python train.py --model="image captioner" --dataset="photos with spoken descriptions (Open Images, Localized Narratives)" --train_examples=203450 --image_size=64 --crop_scale_min=1 --horizontal_flip=true --translate=0.12 --tokenizer="word" --vocab_size=4585 --encoder_arch="convnext" --encoder_isotropic=true --encoder_norm="rmsnorm" --encoder_activation="relu" --encoder_mlp_ratio=4 --encoder_inner_norm=false --encoder_moe="top_k" --encoder_num_experts=32 --encoder_moe_every=2 --encoder_expert_mlp_ratio=2 --encoder_experts_per_token=2 --encoder_shared_expert=false --encoder_patch_size=[4, 4] --encoder_conv_stem=false --encoder_layers=8 --encoder_width=192 --encoder_kernel_size=7 --fusion="cross_attention" --decoder_width=256 --decoder_layers=6 --decoder_norm="layernorm" --decoder_norm_position="sandwich" --decoder_activation="quick_gelu" --decoder_mlp_ratio=4 --decoder_head_dim=64 --decoder_fused_qkv=false --decoder_bias="none" --decoder_qk_norm=false --decoder_layer_scale_init=0.1 --decoder_parallel_block=false --decoder_inner_norm=false --decoder_positions="learned" --decoder_cross_attention_every=2 --decoder_tie_embeddings=true --residual_init="none" --optimizer="soap" --beta2=0.99 --lr=0.0022 --beta1=0.9 --shampoo_beta=0.99 --eps=1e-08 --precondition_frequency=16 --max_precond_dim=1024 --one_sided=false --adamw_lr_other_params=0.00089 --ema_decay=0.995 --magnitude_pruning=0.5 --steps=9900 --batch_size=256 --epochs=12.5 --lr_schedule="constant" --warmup_steps=290 --weight_decay=0.3 --adamw_weight_decay_other_params=0
Rows from block 2 of the image encoder of a small image captioner, named by matrix and row number. Rows with one number belong to one neuron. Each number is 128 + 32 x the weight over its row's rms, rounded and kept within 0 to 255. All counts start at 0. After the name is the row's rms in percent of the matrix's.
After each neuron's rows are labels from the 100 images, of 14848, where the neuron reaches its highest value: "colour at peak" is the nearest of a few named colours to the mean colour under the peak. Only what is clearly more common there than usual is listed. The data: photos with spoken descriptions (Open Images, Localized Narratives). In brackets: how many of the 100, against the usual share in percent.
# fc1: MLP up (encoder.blocks.2.mlp.fc1.weight, 768x192), inputs 128-191
# fc2: MLP down (encoder.blocks.2.mlp.fc2.weight, 192x768, transposed), outputs 128-191

fc1.390 114 [191 128  99 163 128 133 128 128 131 128 108 128 116 128 177  53 177  94 128 105 128 251 129 128 128 147 139 101 158 127  74 128 174 118 128 128 128 118 128 187 128 131 144 128 128 170 195 110 190 128 128 128 128 128 128 128 128 152 128 128  88 128 128  49]
fc2.390 113 [ 84 120 204 128 164 190 128 128 117  43 128 132 128  77  60 138 128 105  26 128 154 128 108 128 128  67 150 128 128 128 128 150 128 175 128  95 128 136 136 128 166 128 128 128   0 128 128 128 128 243 128 128 145 128 128 128 128 129  72 136 128 128 128 159]
colour at peak: white (48 vs 7.6)

fc1.463 102 [128 128 125 128 147  87 138 150 128 128 166 165 140 185 215 128  90 109 128 105 128 104 128 128 128  93 225 152 116 128  50  82 128  35 145 128  94  90 199 134 126 133  73 195 128 108 156 132 128 128 157 177 128 188  99 128 175 128 128 128  93 128 128 128]
fc2.463 102 [138  90 128 128 128 146 128 201 128 128  92 128 128 128 128 128 202 128 128 128 128  22  93 128 128 128 157  84  82 143 128 128 128 128 128  93 195 185 175 128 128 128 255 128 128 129 128 128 128 132 124  94 128 128 128 178 128 128 128 128  72 164 128 128]
colour at peak: black (58 vs 16.4)

fc1.112 140 [128 128  90 128 128   0 135 231 128 115 128 124 124 128 151 128 134 128 125  44  94  84 128 128 128 128 114 157 132  95 162 117 128 181 128 130  86 148 128 128  77 128 128 103 128 160 124 128 124 163 111 126  61 128 230 128 128 124 128 105 128 116 110 128]
fc2.112 133 [ 94 168 113  85 128  78 178 109 146 128 112 128  76 164 128  54  90 145 128 171 113 118 128 128 125 153 128 128 155 128 128 128 128 200 195 128 128 111 128 128 108 128 128 128 191 226 164 162 128 156 128 162 128 135  98 128 202 159  48 141 164 109 125 143]
colour at peak: cyan (42 vs 1.3)

fc1.143 112 [128 128 150 128 205 128  89  86 141 128 152 128 128 128 149 170 128 128 128  68 128 128 128 128 147 128 128 139  75 179 128 128 167 128 128 128  33 128 143 206 128 128 128 128 130 170 126 138 172 128 128 128  92 128 128 128 128 128 128 128 128 128 169  53]
fc2.143 100 [128 128 128  61 128 128 111 128 153  59 128 128 128  40  86 119 128  91 107 128 128 118 131 128 128 128 128 128 128 128 128 128 128 128 128 114 128 128 128 128 112 128  31  91 142  98 128 128 151 159 128 128 128 178 246  57 155  95 175 110  84 118 128 128]
colour at peak: white (67 vs 7.6); pink (27 vs 9.9)

fc1.364 133 [107  84 177 128  99 128 128 128 128 128 128 128 128 128 128 128 125 167 128 128 128 128 128 107 171 128 125 177 128  69 101 128 139 176 128 128 137 153 128 125 198 127  29  96  85 128 128 128 120  31 128 128 159 126 154 104 121 162 149 158 128 130 128 145]
fc2.364 126 [ 61 148 121 128  99 128 131 128 128 122 114 138  96 128 147 128 131  97 128  96 142 152 128 150 128 128 116 128 128 142 128 128  95 128  91 128 128 181 169  92 128 154 128  99  85 128 112 128 128 133 119 128 135 176  79  91 173 159 128 128 128 128  95 128]
colour at peak: grey (70 vs 31.6)

fc1.10 084 [128 128 128 113  70 131 128 128  78 127 128  63 128 148 178 152 128 129 128 215  96 117 128 128 164 203 128 128 128 128 128 128 128  86 250 165  77  92 128 133 128 128 128 128  90  77 140 128 123 128 128 181 128 120 128 125 128 128 128 184  46 180 128 123]
fc2.10 090 [124 128 166 128 159 128 128 148 128 128 128 128 128 136  25 255 238 128 128 211 128 128 128 128 128 172  87 128  89 160 128 128 107 197 128 128 118 220 112 128 128 128 128 128 128 128 128  92 166 128 103  87  98 128 117 128 128 159 128 138 106 123 205 178]
colour at peak: pink (26 vs 9.9)

fc1.426 094 [128  65  26 182 128  82 223 147 128 113  58 134 141 128 128 128 128  87 131  87 128 181 108  96 179 128 185 128 128 128 189  13 171 114 122 128  54 128 128 120 130 128  54 103 128 128 147 128  79 153 128 128 128 128 121 128 128 149 128 126 128 233 128 128]
fc2.426 091 [ 90 128 128 128 196 128 166 128 161 128 108 128 128  77 128 174 133 128 128 154 156 127 128 128  55 164 128 128 126 128 128 160 147 171 128 128 109 128 128 115 128 105 128 128  75 130 128 128 128 128 128 128 128 128 149 128 128 141 169 153 128  71 234  50]
colour at peak: brown (63 vs 29.4)

fc1.757 076 [196 106 199 209  78 128 128 128 115 128 128 119 128 179 185 128 128  88 128 124  77 103  61 128 127 169 185 128 128  77 128 117  56 126 109 128 128 215 128 128 128 128 124 189 128 128 128 128 128 128 182 128  99 128 204  55 128 128 121 128 163 128 170 128]
fc2.757 089 [109 143 128 128 128 128 128 128 219 145 122 128 128  78 128 128 108 128 160 128 165 128 188 128 128 128 128  84 152 116 128 128 128 128  38  90 223 120 128 128 128 128 115 128 128 119 151 128 128  97 128 128 128  67 156 128 173 140 116 160 106  70 148 145]
colour at peak: red (36 vs 0.7)

fc1.43 110 [149 160 131 128 110 128  93 136 117 128 111 128  76  61 154  92 116 128 165 166 159 161 128 134  91 115 128 121 100 128 157 108 114 128 177  64 128  51 184 128 125 119 133 181 128 128 126 128 128 128 106  96 128 128 105 128 128 163 128 214  71 128  89 135]
fc2.43 097 [ 19  72 103 156 128 169 128 177   0  98 128 128 136 128 128 128 128 128 128 128 128 128 128 128 128 122 147 157 128 128  80 128 115 128 156 128 182 128 128 158 128 128 128 128 128 128 128 144 128 130 128 128 128 128 206 125 128 128 158 128 139 128 115 128]
colour at peak: white (57 vs 7.6)

fc1.533 081 [162  68 128 108 128  97 128  81 103 128 135 128 128 128 149 128 124 128 106 128 128 215 128 128 128 128 167 128 121 128 128 128 128 128 221  87  94   0 128 182 128 128 128 128 128 128 128 106 128 128 128 128 136 170 128 128 128  86  80 128 128 128 100 123]
fc2.533 080 [255  52 128 128 128 167 128  94 122 141 113 112 120 128 131 128 128 115 128 129  50 126 235 128 128  74 128 128 182 131 128  55 128 119 128 128 188 128 128 128 128 128 146 240 128 128 128 128 128 128 128 128 216 128 147 136 133 128  55 172 128 115  44  52]
colour at peak: green (39 vs 0.9)

fc1.172 096 [175 128 128 128 134 118 128 169 130 128 128 154 128 122 113  44 128 135 128 156 128  25 143 128  85 108 128 116 128 160  37  98 150 128 128 128 128 135 128 197 226 128 169 128  84 128 128  47 128 128 111 136 128 183 128 123 119  65 131 128 128 128 128  65]
fc2.172 083 [ 97 128 128 150 189 251 128 128 128 128 176 128 173 128 128 128  81 128 160 128  96  85 128 128 128 176 128 174 128 136 133 128  96 121 128 234 118 128 128 169  59 105  85 128 128 140 128 128 128 141 176 114 128 128 174 181 128 128 128 116 218 128 128 203]
colour at peak: grey (61 vs 31.6)

fc1.245 079 [137 128 136 128 128 128 128 103 128 128 128 128 160 104 128 129 128  86 128 128 174 128 128 128 128 128 128  92 128  84 128 128  98 128 141 128 128 128 128 128 128 157 177  89  70 128  85 215 139 166  60 128 128 128 128 128 128 138 177 128 152 182 128  56]
fc2.245 096 [177 112 128 134 128 103 105 128 120 128 153 116 128 128 128 128 198 124 128 128 138 128 140 128 125 172 103 127 128 141 128 128 133 128 128 142 128 142 128 128 128 128 110  83 128 246 121 159 171 161 122  94 150 128 128  58  83 128 163 128 128 128 103  90]
colour at peak: black (35 vs 16.4)

fc1.189 102 [204 128 128 128  56 128 128 145 119 128  56 128  88 128 163 128 128 128 138 128 148  89  91 128  98 128 128 128  96 128 128 153 128  75  73  78 128 128 109 128 128 242 128 128 193 141 128 128 128 128 101 122 127 128 128 163 131 230 128 128 128 128 179 119]
fc2.189 115 [128 128 157 128 197 128 128 128 128  95 128 128 128 128 116 229 128 161  69 128 128 172 213 128 128  54 128 101 128 100 128 128 119 138 128 115 158 119 129 128 106 173 147 118 118  92 128  83  84 128 128 183 120 140 107 128 218 128 128 107 128  83  88 124]
colour at peak: white (42 vs 7.6)

fc1.541 120 [109 102  82 128 128 106 128 128 140 193  84 169 162  80 144 189 128 239 128 255 158 172  87 120 176 131 140 156 131 129 138 167 175  51 128  75 128 128 130 186 128 128 164 128 125 131 128 128 122 128 162 114 128 157  90 115 125 128 128 128 128 128 156 222]
fc2.541 102 [ 89 128 128 128 128 128 135  96 128 128 138 108  80 128 128 128 166 128  71 105 128  99 101 128 160 138 128 128 128 137 128 128  64 144   0  82 128  47 128  59 141 137 128 138 177 110  61 128 128  50 128  87 128  76 141  51 165 128 107 124 128 117 128 124]
colour at peak: pink (41 vs 9.9)

fc1.114 077 [114 128 134 128 154 109 128 163 119 128 128 128 160 128 128 128 128 128 128 128 101 160 152 128  82 128 128  76 125  76 138 128 201   3  27  99 128 128 128 128  96 128 153 128  66 134 128 128  69 145 128 140  94 128 118 128 128 128 141 128 128 128 128 128]
fc2.114 087 [128 128 128  80 127 128 128 128 126  11  74 128 147  19 128 128  47 170 128 128 128 117 179 202 155 128 128 169 128 128 128 151 128 128 128 237 128 150 189 128 128  94 165 147 128 134 128 128  82  75  99 122 149 128 128 128  76 155 128 139 128 128 128 128]
colour at peak: grey (64 vs 31.6)

fc1.596 093 [128 128 128 128  66 124 128 128 112 119 133  85 128 155 128 128 200 141 128 128 141 170 176 128 128 160 130 128 128  99 128 128 128 164  90 128 128 158 173 128 128 128  89 186 128 128 128  60 128 107 171 119 128 128 106  32 128 112 127  94 128 128 128 111]
fc2.596 107 [116 128 128 124 152 128 142 128 153 128 121 128  67 128 128  92 128 167 128  92 128 152  67 128  71 128 128 128 146  53 128 128 156 118 128  74 193 128 128 128  98 140 128 128 128 128  38 126  92 128  99 118 143 128 128 128 128 128 128  92 128 133  46 140]
colour at peak: grey (61 vs 31.6)

fc1.315 102 [128 128 133 189 128 145  47  64 128 103 128 250 193 115 128 168 128 128 121 128 128 128 101 126 137 128 118 115 100 118 157 250 128 128 128  85 128 153 128 170 132 109 128 128 128 128  68 128 128 128 128 128 128  86 128  98 128 147  63 128 128 128 168 128]
fc2.315 094 [128 190  90 243  85 128 138 128 197 128 179 163 127  87 128  73  87 128 128 128 140 109 128 114 128  92 128 194 128 128 128 128 128  93 144 128 128  84  78 128  97  95 155 128  72 128 128  38  51 128 128 128 128 128 128 128 166 168 128 177 104 128 225 133]
colour at peak: pink (34 vs 9.9)

fc1.370 103 [128  82 128  97  24 128 156 141 128 128 128 128 193  61 182 128 128 128 163 113 140 128 128 181 128 154 128 101 128 128 151  18 150 128 106 128 171 128 152 128 128 132  34 135 118 122 128 174 128 128 193 128 128 128 144 124 128 128 127 142 154 102  67 109]
fc2.370 092 [128 128 114 127 151 202 102 103 128 128  70 150 123 128  58 154 128 139 240 107 128 108 165 128 128 128 128 170 169 128 128 128 128 128 128  89 128 217 143 189 128 128 101 128 128 102  65 189 130 202 164 160 128  97 128 128 128 128 128 128 128  72 128 145]
colour at peak: black (66 vs 16.4)

fc1.71 104 [169  90 174 140  49 128 128 139 128 128 128  73 128 146 128 138 141 128 168 128 203 122 128 128 193 128 213  91 128 128 149 128 128 128 106 128 221 158 161 128 172 128 128 123  77 157 128  90  56 128  87 224  77 128 128 128 128 106 109 128 128 128 109 128]
fc2.71 089 [128 170 109 128 128 217  61  48 128 128  53 128 128 128  76 128 128 197  53 128 128 136 150 128 128 131 128 128 128 128 128 128 128 128  57 103 128 128 128 128 118 128 144  74 128 174 165  91 128 128  52 128 128 103 128 128 128 113 116 134 139  59 128 128]
colour at peak: black (36 vs 16.4)

fc1.535 156 [148 152 128 119  71  48 128 115 125 110 163 108  96 133 126  82 146 192 128 112 152 126  96 155  39 143  69 112 128 128 154 106 128 157 128 128 194 128 161 128  68 138  66 128 128 128 128 128 128 130 128  69 128  81 146 114 112 145 134 176 128 114 151 120]
fc2.535 137 [157 142 114  97 128  46 128 104 128 128 160 128 128 143  65  85 128 135 111  98 128 128 113 128 163  75 177 152 128  79 128 128 128 206 128 144 237 128 128 128  75  90 128 128 163 181 165 137 128 128 128 128 128  58  68 128 128  98  81  76 128 143 183 128]
colour at peak: blue (26 vs 0.8)

fc1.725 084 [179 193 129 128 128 140 146 137 128 179 128  90 121 128 168 128 128 134 128 154 128 128 128 178 135 118 128 128 151 128 228 120 128 238 128 150 128 128  77 128 128 128 128 128 128  83  39 171 128 128 128 128 158 179 128 137  85 150 150 128 150 128 128 128]
fc2.725 100 [184 128 128 128 128 109  88 128 140 128 128 128  99 139 128 128 128 121 128 154 187 130 128 128 128 129 128  82  91 128 105 128 150 128  93 154 109 145 128 172  32 128 111 128 173 107 128 128  19 171  98 137 128 128 128 117 128 141 136 143 159 184 225 151]
colour at peak: orange (29 vs 0.9); yellow (25 vs 0.3)

fc1.233 105 [128 147  81 187 128 128 207 128 156 140 128 128 128 128 128 128  75 128 137 120 144 128 128 149  69 144 141 165 128 139 128 142 128 128 128 141 100 143  69 128 128 128 147 128 128  57  96 128 189 177  72 108 116 224 128  88 128 128 183  76 128 128  85  50]
fc2.233 093 [128 128 226 128 128  89  84 146 128 128 115 128 128 128 226 128 128 128 128 128 128 128 138 128 128 104 128 128 128 128 128 128 128  68 128 128 128 128 139  98 128 128  70  23 128 179 145 128 114   9 128 159 128 163 161 170 128 130  79  83  43 128  93 159]
colour at peak: pink (28 vs 9.9)

fc1.89 093 [174 128 128 163 128 204 128 128 130 128 128 180 134 152 128 128 128 237 128 128  63 186 128  69 128 162 241  50 163 176 128 128 138 122 128 128 134 128 167 139 128 163 161 143 128 128 174 128 128 128 140 101 113 128 117 128 112 128  91 128 128 128 105 128]
fc2.89 098 [191 108 128 128 128 154  90 128 128  72 214 128 147 128 128 146 128 128 128 114 196 128 172 124 128 128  22 141 116 128  99  67 128 128 128 179 128 158 122 170  74 128 128 131 128 128 152 126 128 128 128 135 171 135 147  81 140 128  13 102 114 128  41 102]
colour at peak: red (29 vs 0.7)

fc1.711 107 [117 128 136  44 104 128 128  93 128 128 128 128 128 128 128 152 170 104 128  99 128 128  81 115  52 128 147 128  95  97 128  82 128 128 139 103 128 128 171 128 134 159 128 116 163 205 128 151 128 192 217  71  70 200 118 128 128  67 179  80 128 103  67 136]
fc2.711 101 [ 54 128  58 111 186 128 132  74 128 128  48 128 128 128 223 128 128 128 212 128 106  67 128  61 128 128 175 128  77 128 184 219 162 150 128 111 128 128 128 128 155 128 128 218 181 128 128 128 194 128 128 118 115 128 128 116 128  96 151 136 158 132  86 132]
colour at peak: brown (59 vs 29.4)

fc1.580 098 [165 161 128 111 123 104 122  73 128 128 142 128 128 128 131 128 128 128 128 179 128  66 128 134 121   0 128 137 133 214 141  53 167 128 128 128  85 128 144 112 128 128 128 116 117 128 136 128 137 128 149 128  98 128 153 128 147 124 141   1 128 128 189 128]
fc2.580 098 [128 128 128 143 128 203  97 128 128 128 128 143 128 166  39 128 128 154 128 128  68 108 135 123 128 121 128  92 128 128 128 128 128  81 128 152 128 128 128 128 100 186 128 131  76 128 128 128  90 128  77 162 128 147 106 128 128 128 128 221 128 128 137 128]
colour at peak: orange (34 vs 0.9)

fc1.8 080 [167 129 189  81 128 213 128  76  48 166  91 172 128 128 128 128 128 128 106  73 128 211 128 128 101  81 108  93  17  80 128 128 128 128 128 128 128 128 205 115  95 157 128 128 128 128  94 186  74 128 128 115 104 128 172 111 128 107 128 128 157 128 128 128]
fc2.8 085 [128 142 125  87 194 128 128 128 144 128 121 128  89 128 185 128 128 128 128 128  49 196 159 128 122 163 152 128 128 147 128 128 128 166 128 130  64 133 128 117 128  84  48 215  93 128 128 195  81 154  23  83  92 128 128 159 128 128 143 128 140 128  85 128]
colour at peak: brown (76 vs 29.4)

fc1.253 099 [145 110 128 128 128 128 126 145 163 128 128 128 147  96 129  38 134 131 157 173 174  90  68 163  92 128 155 253 128 140 117 128 128 128 128 128 128 128 139 146 149 126  74 133 128 153 128 128 128 128 128 128 128 128 128 128 128 128 128 128 176  76 128 199]
fc2.253 099 [ 66 128 148 128 128 128 128 128 128 128 128 108 128 128 150 128 136 128 128 128 128 128 154 156 128 128 128 128 115 171 128 128 128 112  93  56 128 128 142  97 128 128 128 128 128 128 128 128 128 203  37  76 128 128 128 128 128 146 128 201 152 128 128 128]
colour at peak: grey (72 vs 31.6); pink (26 vs 9.9)

fc1.713 089 [143 118 112  85 128 128 128   0 153 128  91 128 132 129 128 162 128 121 137 128 128 128 135 135 162 100 152 128 123 128  87 146 128 128 128 128 128 127 128 105 107 186 215 128  58 128 128  16  50 158 128 122 128 128 128 128 202 128 128 136 135 128 143  83]
fc2.713 098 [156 128 128 128  88 128 123 128 128 128 198 159 161 128 128 128 154  39 183  87 118 128 128 128 128 206 128 128 128 128 121 128  77 128 128 128 162 128 128 128 136 128 128 128  68 109 158  41 128 125  90 128 107 128 128 128 128 128 128 128 128 128 128 128]
colour at peak: grey (62 vs 31.6)

fc1.136 102 [128 153 162 128 126 128 127  97 124 137 128 128 207 128 162 128 128 128 107 128 128 105 128 255 128 128  79 181 128 128 158 141 128 128 128 217 128 128 115 128 169 128 128  69  89  92 152 128 128 100 109 128  81 128 128 128 128 128 128 128 189 128 128 161]
fc2.136 113 [ 95  74 163  48 171 150 128 128 128 128  85 104 128 156 128 128  73 128 128 113 128 145 128 100 146 128  75 128 119 152  82 128  57  89 128 128 139 128 187 141 102 128 128 141 132 107  77 128  76 182 128 128 128 128 128 128 165 128 128 128 122  97  88 125]
colour at peak: white (36 vs 7.6)

fc1.193 133 [128 128 158 128 128 165  86 141 128 128 136 137 128  87 128 128 128 157 128 128 189 128 111 128 128 128 167 103 160 128 147 128 159 172 128 128 122 110 128 128 128 128 128 128 113 128 128 118 164 128 124 128  53 128 128   0 128 128 114  85 128 128 171 128]
fc2.193 118 [128 128 186 134 121 211  37  89 152 128 128 125 128 109 128  87 128 153 128 204 185  53  63 188 111  81 128 128 172 122 128 128 128 108 135 128 128 128 128  88 128 128 128 139 128 118 128 128 184 162 104  68 183 128 124 120 147 137 128 128 128 128 125 128]
colour at peak: red (80 vs 0.7)

fc1.701 070 [147  99 128 151 153 128 123 133 128 166 204  96 128 128 165 128  71 128 128 128  58 128  99 128  28 128 145 128 128 128 128 128 128 128 128 128 128  88 128 129 128 128 128 178 101 129  78 157 155  98 128 128 170 143 180 148  91 128 128 104 128 128 128 189]
fc2.701 091 [154 128 207  74 165 115 128 128 128  65 128 128 138 113 128 134 103 128 182 128 135 176 109 128 121 128 147  81  51 189 128 177 128 180 128 128 138 194 128 137 180 128 128 210  76 128 128 105  50 115 124  93 197 128 128  90  87 128 128 128 128 128 128  75]
colour at peak: green (25 vs 0.9)

fc1.686 114 [128 128 128 156 128 128 208 128 150 128 128 142 128 109 132  98  91 180 103 149 128 128 112 128 148 128 119 128 212  60 128 255 112 122 128 154 128 128 128 128 114 135 103 128 128 185 169 106 128 110 128 135 128  77 128 128 182 158 102 128 163 148 128  92]
fc2.686 100 [145 128 129 128 128 170 128 111 128  72 128 154 128 128 128 110 128 128 107  76 128 195 128 128 128 136 128 180  61 203 148 128 128 128  83 128 128 128 128 128 128 128 146 128 128 128 128 128 227 128 139 128 128  62 128  88 147 125 174 128  64 146 153 128]
colour at peak: brown (61 vs 29.4)

fc1.343 120 [128  92 128 128 140  74 115 147 133 149 128 128 183 128 125 146 128 128 128 151 128 110 168 188 126 128 128 128 128 131 128 128 103 128 152 142 176 130  91 128 138 202  96 128 110 128 203 128 128 182 128 128 128  62  53 122 155 190  59 128 104 153 128  72]
fc2.343 101 [128 169 128 128 104 128 177 128 128 128 111 172  72 121 128 205 128 128 128 128 128 128 128 128 128   0 128 139 128 128 128 207 128 128  30  81 116  49 128 128 128 180 164 128 107 128 120  50 134 103 128 128 143  22 172  74 128  90 128 128 128 128 128 128]
colour at peak: white (71 vs 7.6)

fc1.704 072 [147 128 141 169  35 120 128 195 128 216  75 128  92 128 128 191 128 128 128 128 128 135 128 128 167  77 128  83 115 128  95 128 182 186 135 255 128 122 128  66 128  99 114 130 132 128 128 128 128 171 128 128 189 128 111 108 128  49 128 128 128 128 128 128]
fc2.704 092 [189 128 128 128 156 120 128 240 100 128 128 172 128 128 156 115 137 157 128  97 128 103 128 128 216 128 128  95 128  95 124 128 128  80 128   0 108 128 128 150 106 121  58 141 128 172 128  73 128 101 127 128  69 167  94 170 128 128 128 139 107 128 121 128]
colour at peak: brown (66 vs 29.4)

fc1.372 150 [144 128 128 128 128 128 141 128 128 146 128  99 128  64 128 123 166 124 128 128 128 128 128 125 148 255 155 128 162 128 114 110  80 128 141  75 133 128 128 122 128 152 143 145 139 128 180 128 117 132  88 128 128 128 128 112 106  92 107 128 128  81 115 128]
fc2.372 130 [128 128 128 110 118 128 128  98 151 132 213 178 127  73  56 120 147  83 129 100 116 128 155 160 108 128  96  55 132 130 195 123 132 128 128 146 149 128  98 151  92 221  98 146 165 128 173 128 120 128  83 204 128 173 150 173 137 135 128 179 128 128 177 176]
colour at peak: blue (38 vs 0.8)

fc1.338 112 [147 120 120 138 128 128  44  75 128 128  94 128 129 112 128 107 118 134 128  91 162 194 213 128 183 142 194 128 140 128  83 130  21 128 128 148 119 128 128 220 128 161 135 141 128  85  99 128 128 201 128 128 128 108 128 118  90 107 128 128 173 174 128 163]
fc2.338 097 [139 128 128 142 165 195 128 164 108  70 144  85 128 128 128 128 128 128 183 169 128 155  78 128 128 135 128 169 100 128 128 128 133  64 128 128 128 128 169 128 100 128 128  63 128 128 128 128 128 152 158 128 128 128 128 121 128 231 128 155 128 128 140 128]
colour at peak: red (47 vs 0.7)

fc1.411 093 [128 151 128 173 120 112  60  82 128 128  80 128 128 128 128 128  85  98 160  88 128  28 110 128 205 167 125 128 128 128 191   0 128 128 128 226 189 128 128  99  87 128  59 128 113 128 171 128 128 128 128 128  68 128 128 107 128 128 151 128 160 100 128 100]
fc2.411 095 [ 79 165 128 139 128 120 128 128 128 104 128 128 128  94 128 124 143 201 122 128  68 128 131 117 128 117 128 128 128 128 123 128 128 128 142 131 150 128 131 128 247 128 148 128 128 129 128 130 128 128 175 128 154 128 203  89 128 128 147 128 143 197 128 128]
colour at peak: brown (67 vs 29.4)

fc1.566 108 [128 168 149 128 128 157 128 125 171 128 126  66 128 219 128 139  55 128 128 128 128 128 128 128 107 128 173  76 128 128  88 147 128 154  99 128 128 128 172 145 128 128 114 191 120 128  76 155 247 128  67  60 128 168 112 128 136 108 140  47 128 158 217 128]
fc2.566 115 [128 136 128 128 128 128 128 128  62 122 218 137 128 128 165 128 116 141 145  88 128 103 128 103 128 103 110 128 158  39 128 128 128 128 128 128  85 128 205  49  64 128  98 128  80 162 129 128 128 128 128 128 109 128 161  94 125 128 107 118 235 121 128 109]
colour at peak: pink (34 vs 9.9); white (27 vs 7.6)

fc1.386 065 [127 146 211 208 128  78 143 128 128 128 128 126 102 128 128   0 172 128 180 128 159 167 128 128 128 128 128 128 128 128  66 213 145 128  47 128 128  75 128 128 159 219 128 128 128 150 128 128 189 128 128 128 132 128 128 128 105 128 128 219 195 128 128  53]
fc2.386 083 [128 131 128 119 112 226 128 143 125 124  98 128 136 128 128 152 134 201 253 128 122 128 141 128 104  71 128 128 160 128 141 128 128 163 128 128 128 128 128 128 179  91 128 128  93 128 128  50 128 185 128 128 128 128 154 128 128 128 107 128  96 128  48 148]
colour at peak: white (55 vs 7.6)

fc1.132 107 [128 128  76   0  88 128 128 166 128 128 128 142 128 128 128 161 128 130 102 119 133 128 128 128  96 144 169 164 151 152 116 106 128 137 128 150 128  65 128 100 128 128 128 128  80 128 128 165 170 128  80 128 133 128 128 128 105 128 103 158 128 199 128 128]
fc2.132 114 [128 128 128 110 137 128 128 201 255 128 128 128 128  95 128 108 128 132 128 103  81 128  81 128 128 148 128 128  80 128 114 147 128 128 160 128 128 128 128 128 121 128  87 128  37  82  99 128   0 128 115 115 143 111 128 128 128 136 128 128 128 128 131  87]
colour at peak: black (65 vs 16.4)

fc1.624 094 [128  93 128  82 128  88 134 128 187 136 213 128 128 107 156 128 128 128 132 128 128 128 108 166 128  82 128 128 128 128  38 204 128 128 128 128 144 128 120 128 128 128 128 153 128 128 104 197 128 128 128 128 176 173 128 128 128 128 127 128  97 128 128 128]
fc2.624 122 [128 144 128 128 171  87 128 100  98 114 128 128 128 112 128 128 128 128 128 128  72  84 119  73 128 163 174  34 128 238 128 139 128 128 128 128 128 104 128 128  45 135 128 106 128 128 130 180 128 128 144 137 128 128  62 128 218  90  88 128 128 102 154 128]
colour at peak: green (60 vs 0.9)

fc1.223 148 [128 134 145 105 127 125  60 132 130 128 156 128 143 128 128 107  71 128 156 128 181 165 128 128  77 177 128 135 128  47  79 242 102 101 128 103 252 137 176 216 128 128 128 128 130 146 114 128 128 121  94  90 181 128  92 101 141 139 128 255 128 122 154 128]
fc2.223 118 [ 94 128 128 128 128 128 128 128 120 187 128 128 103 128 128 128 128 184 116 128 128 153 128 104 128 186 128  70  93 126  91 128 128  84 147 128 128 128 128  88  41 107 124  37 128 128 162 119  86 128  75  93 123 108 128 216  82 128 128 152 199 128 238 128]
colour at peak: blue (37 vs 0.8)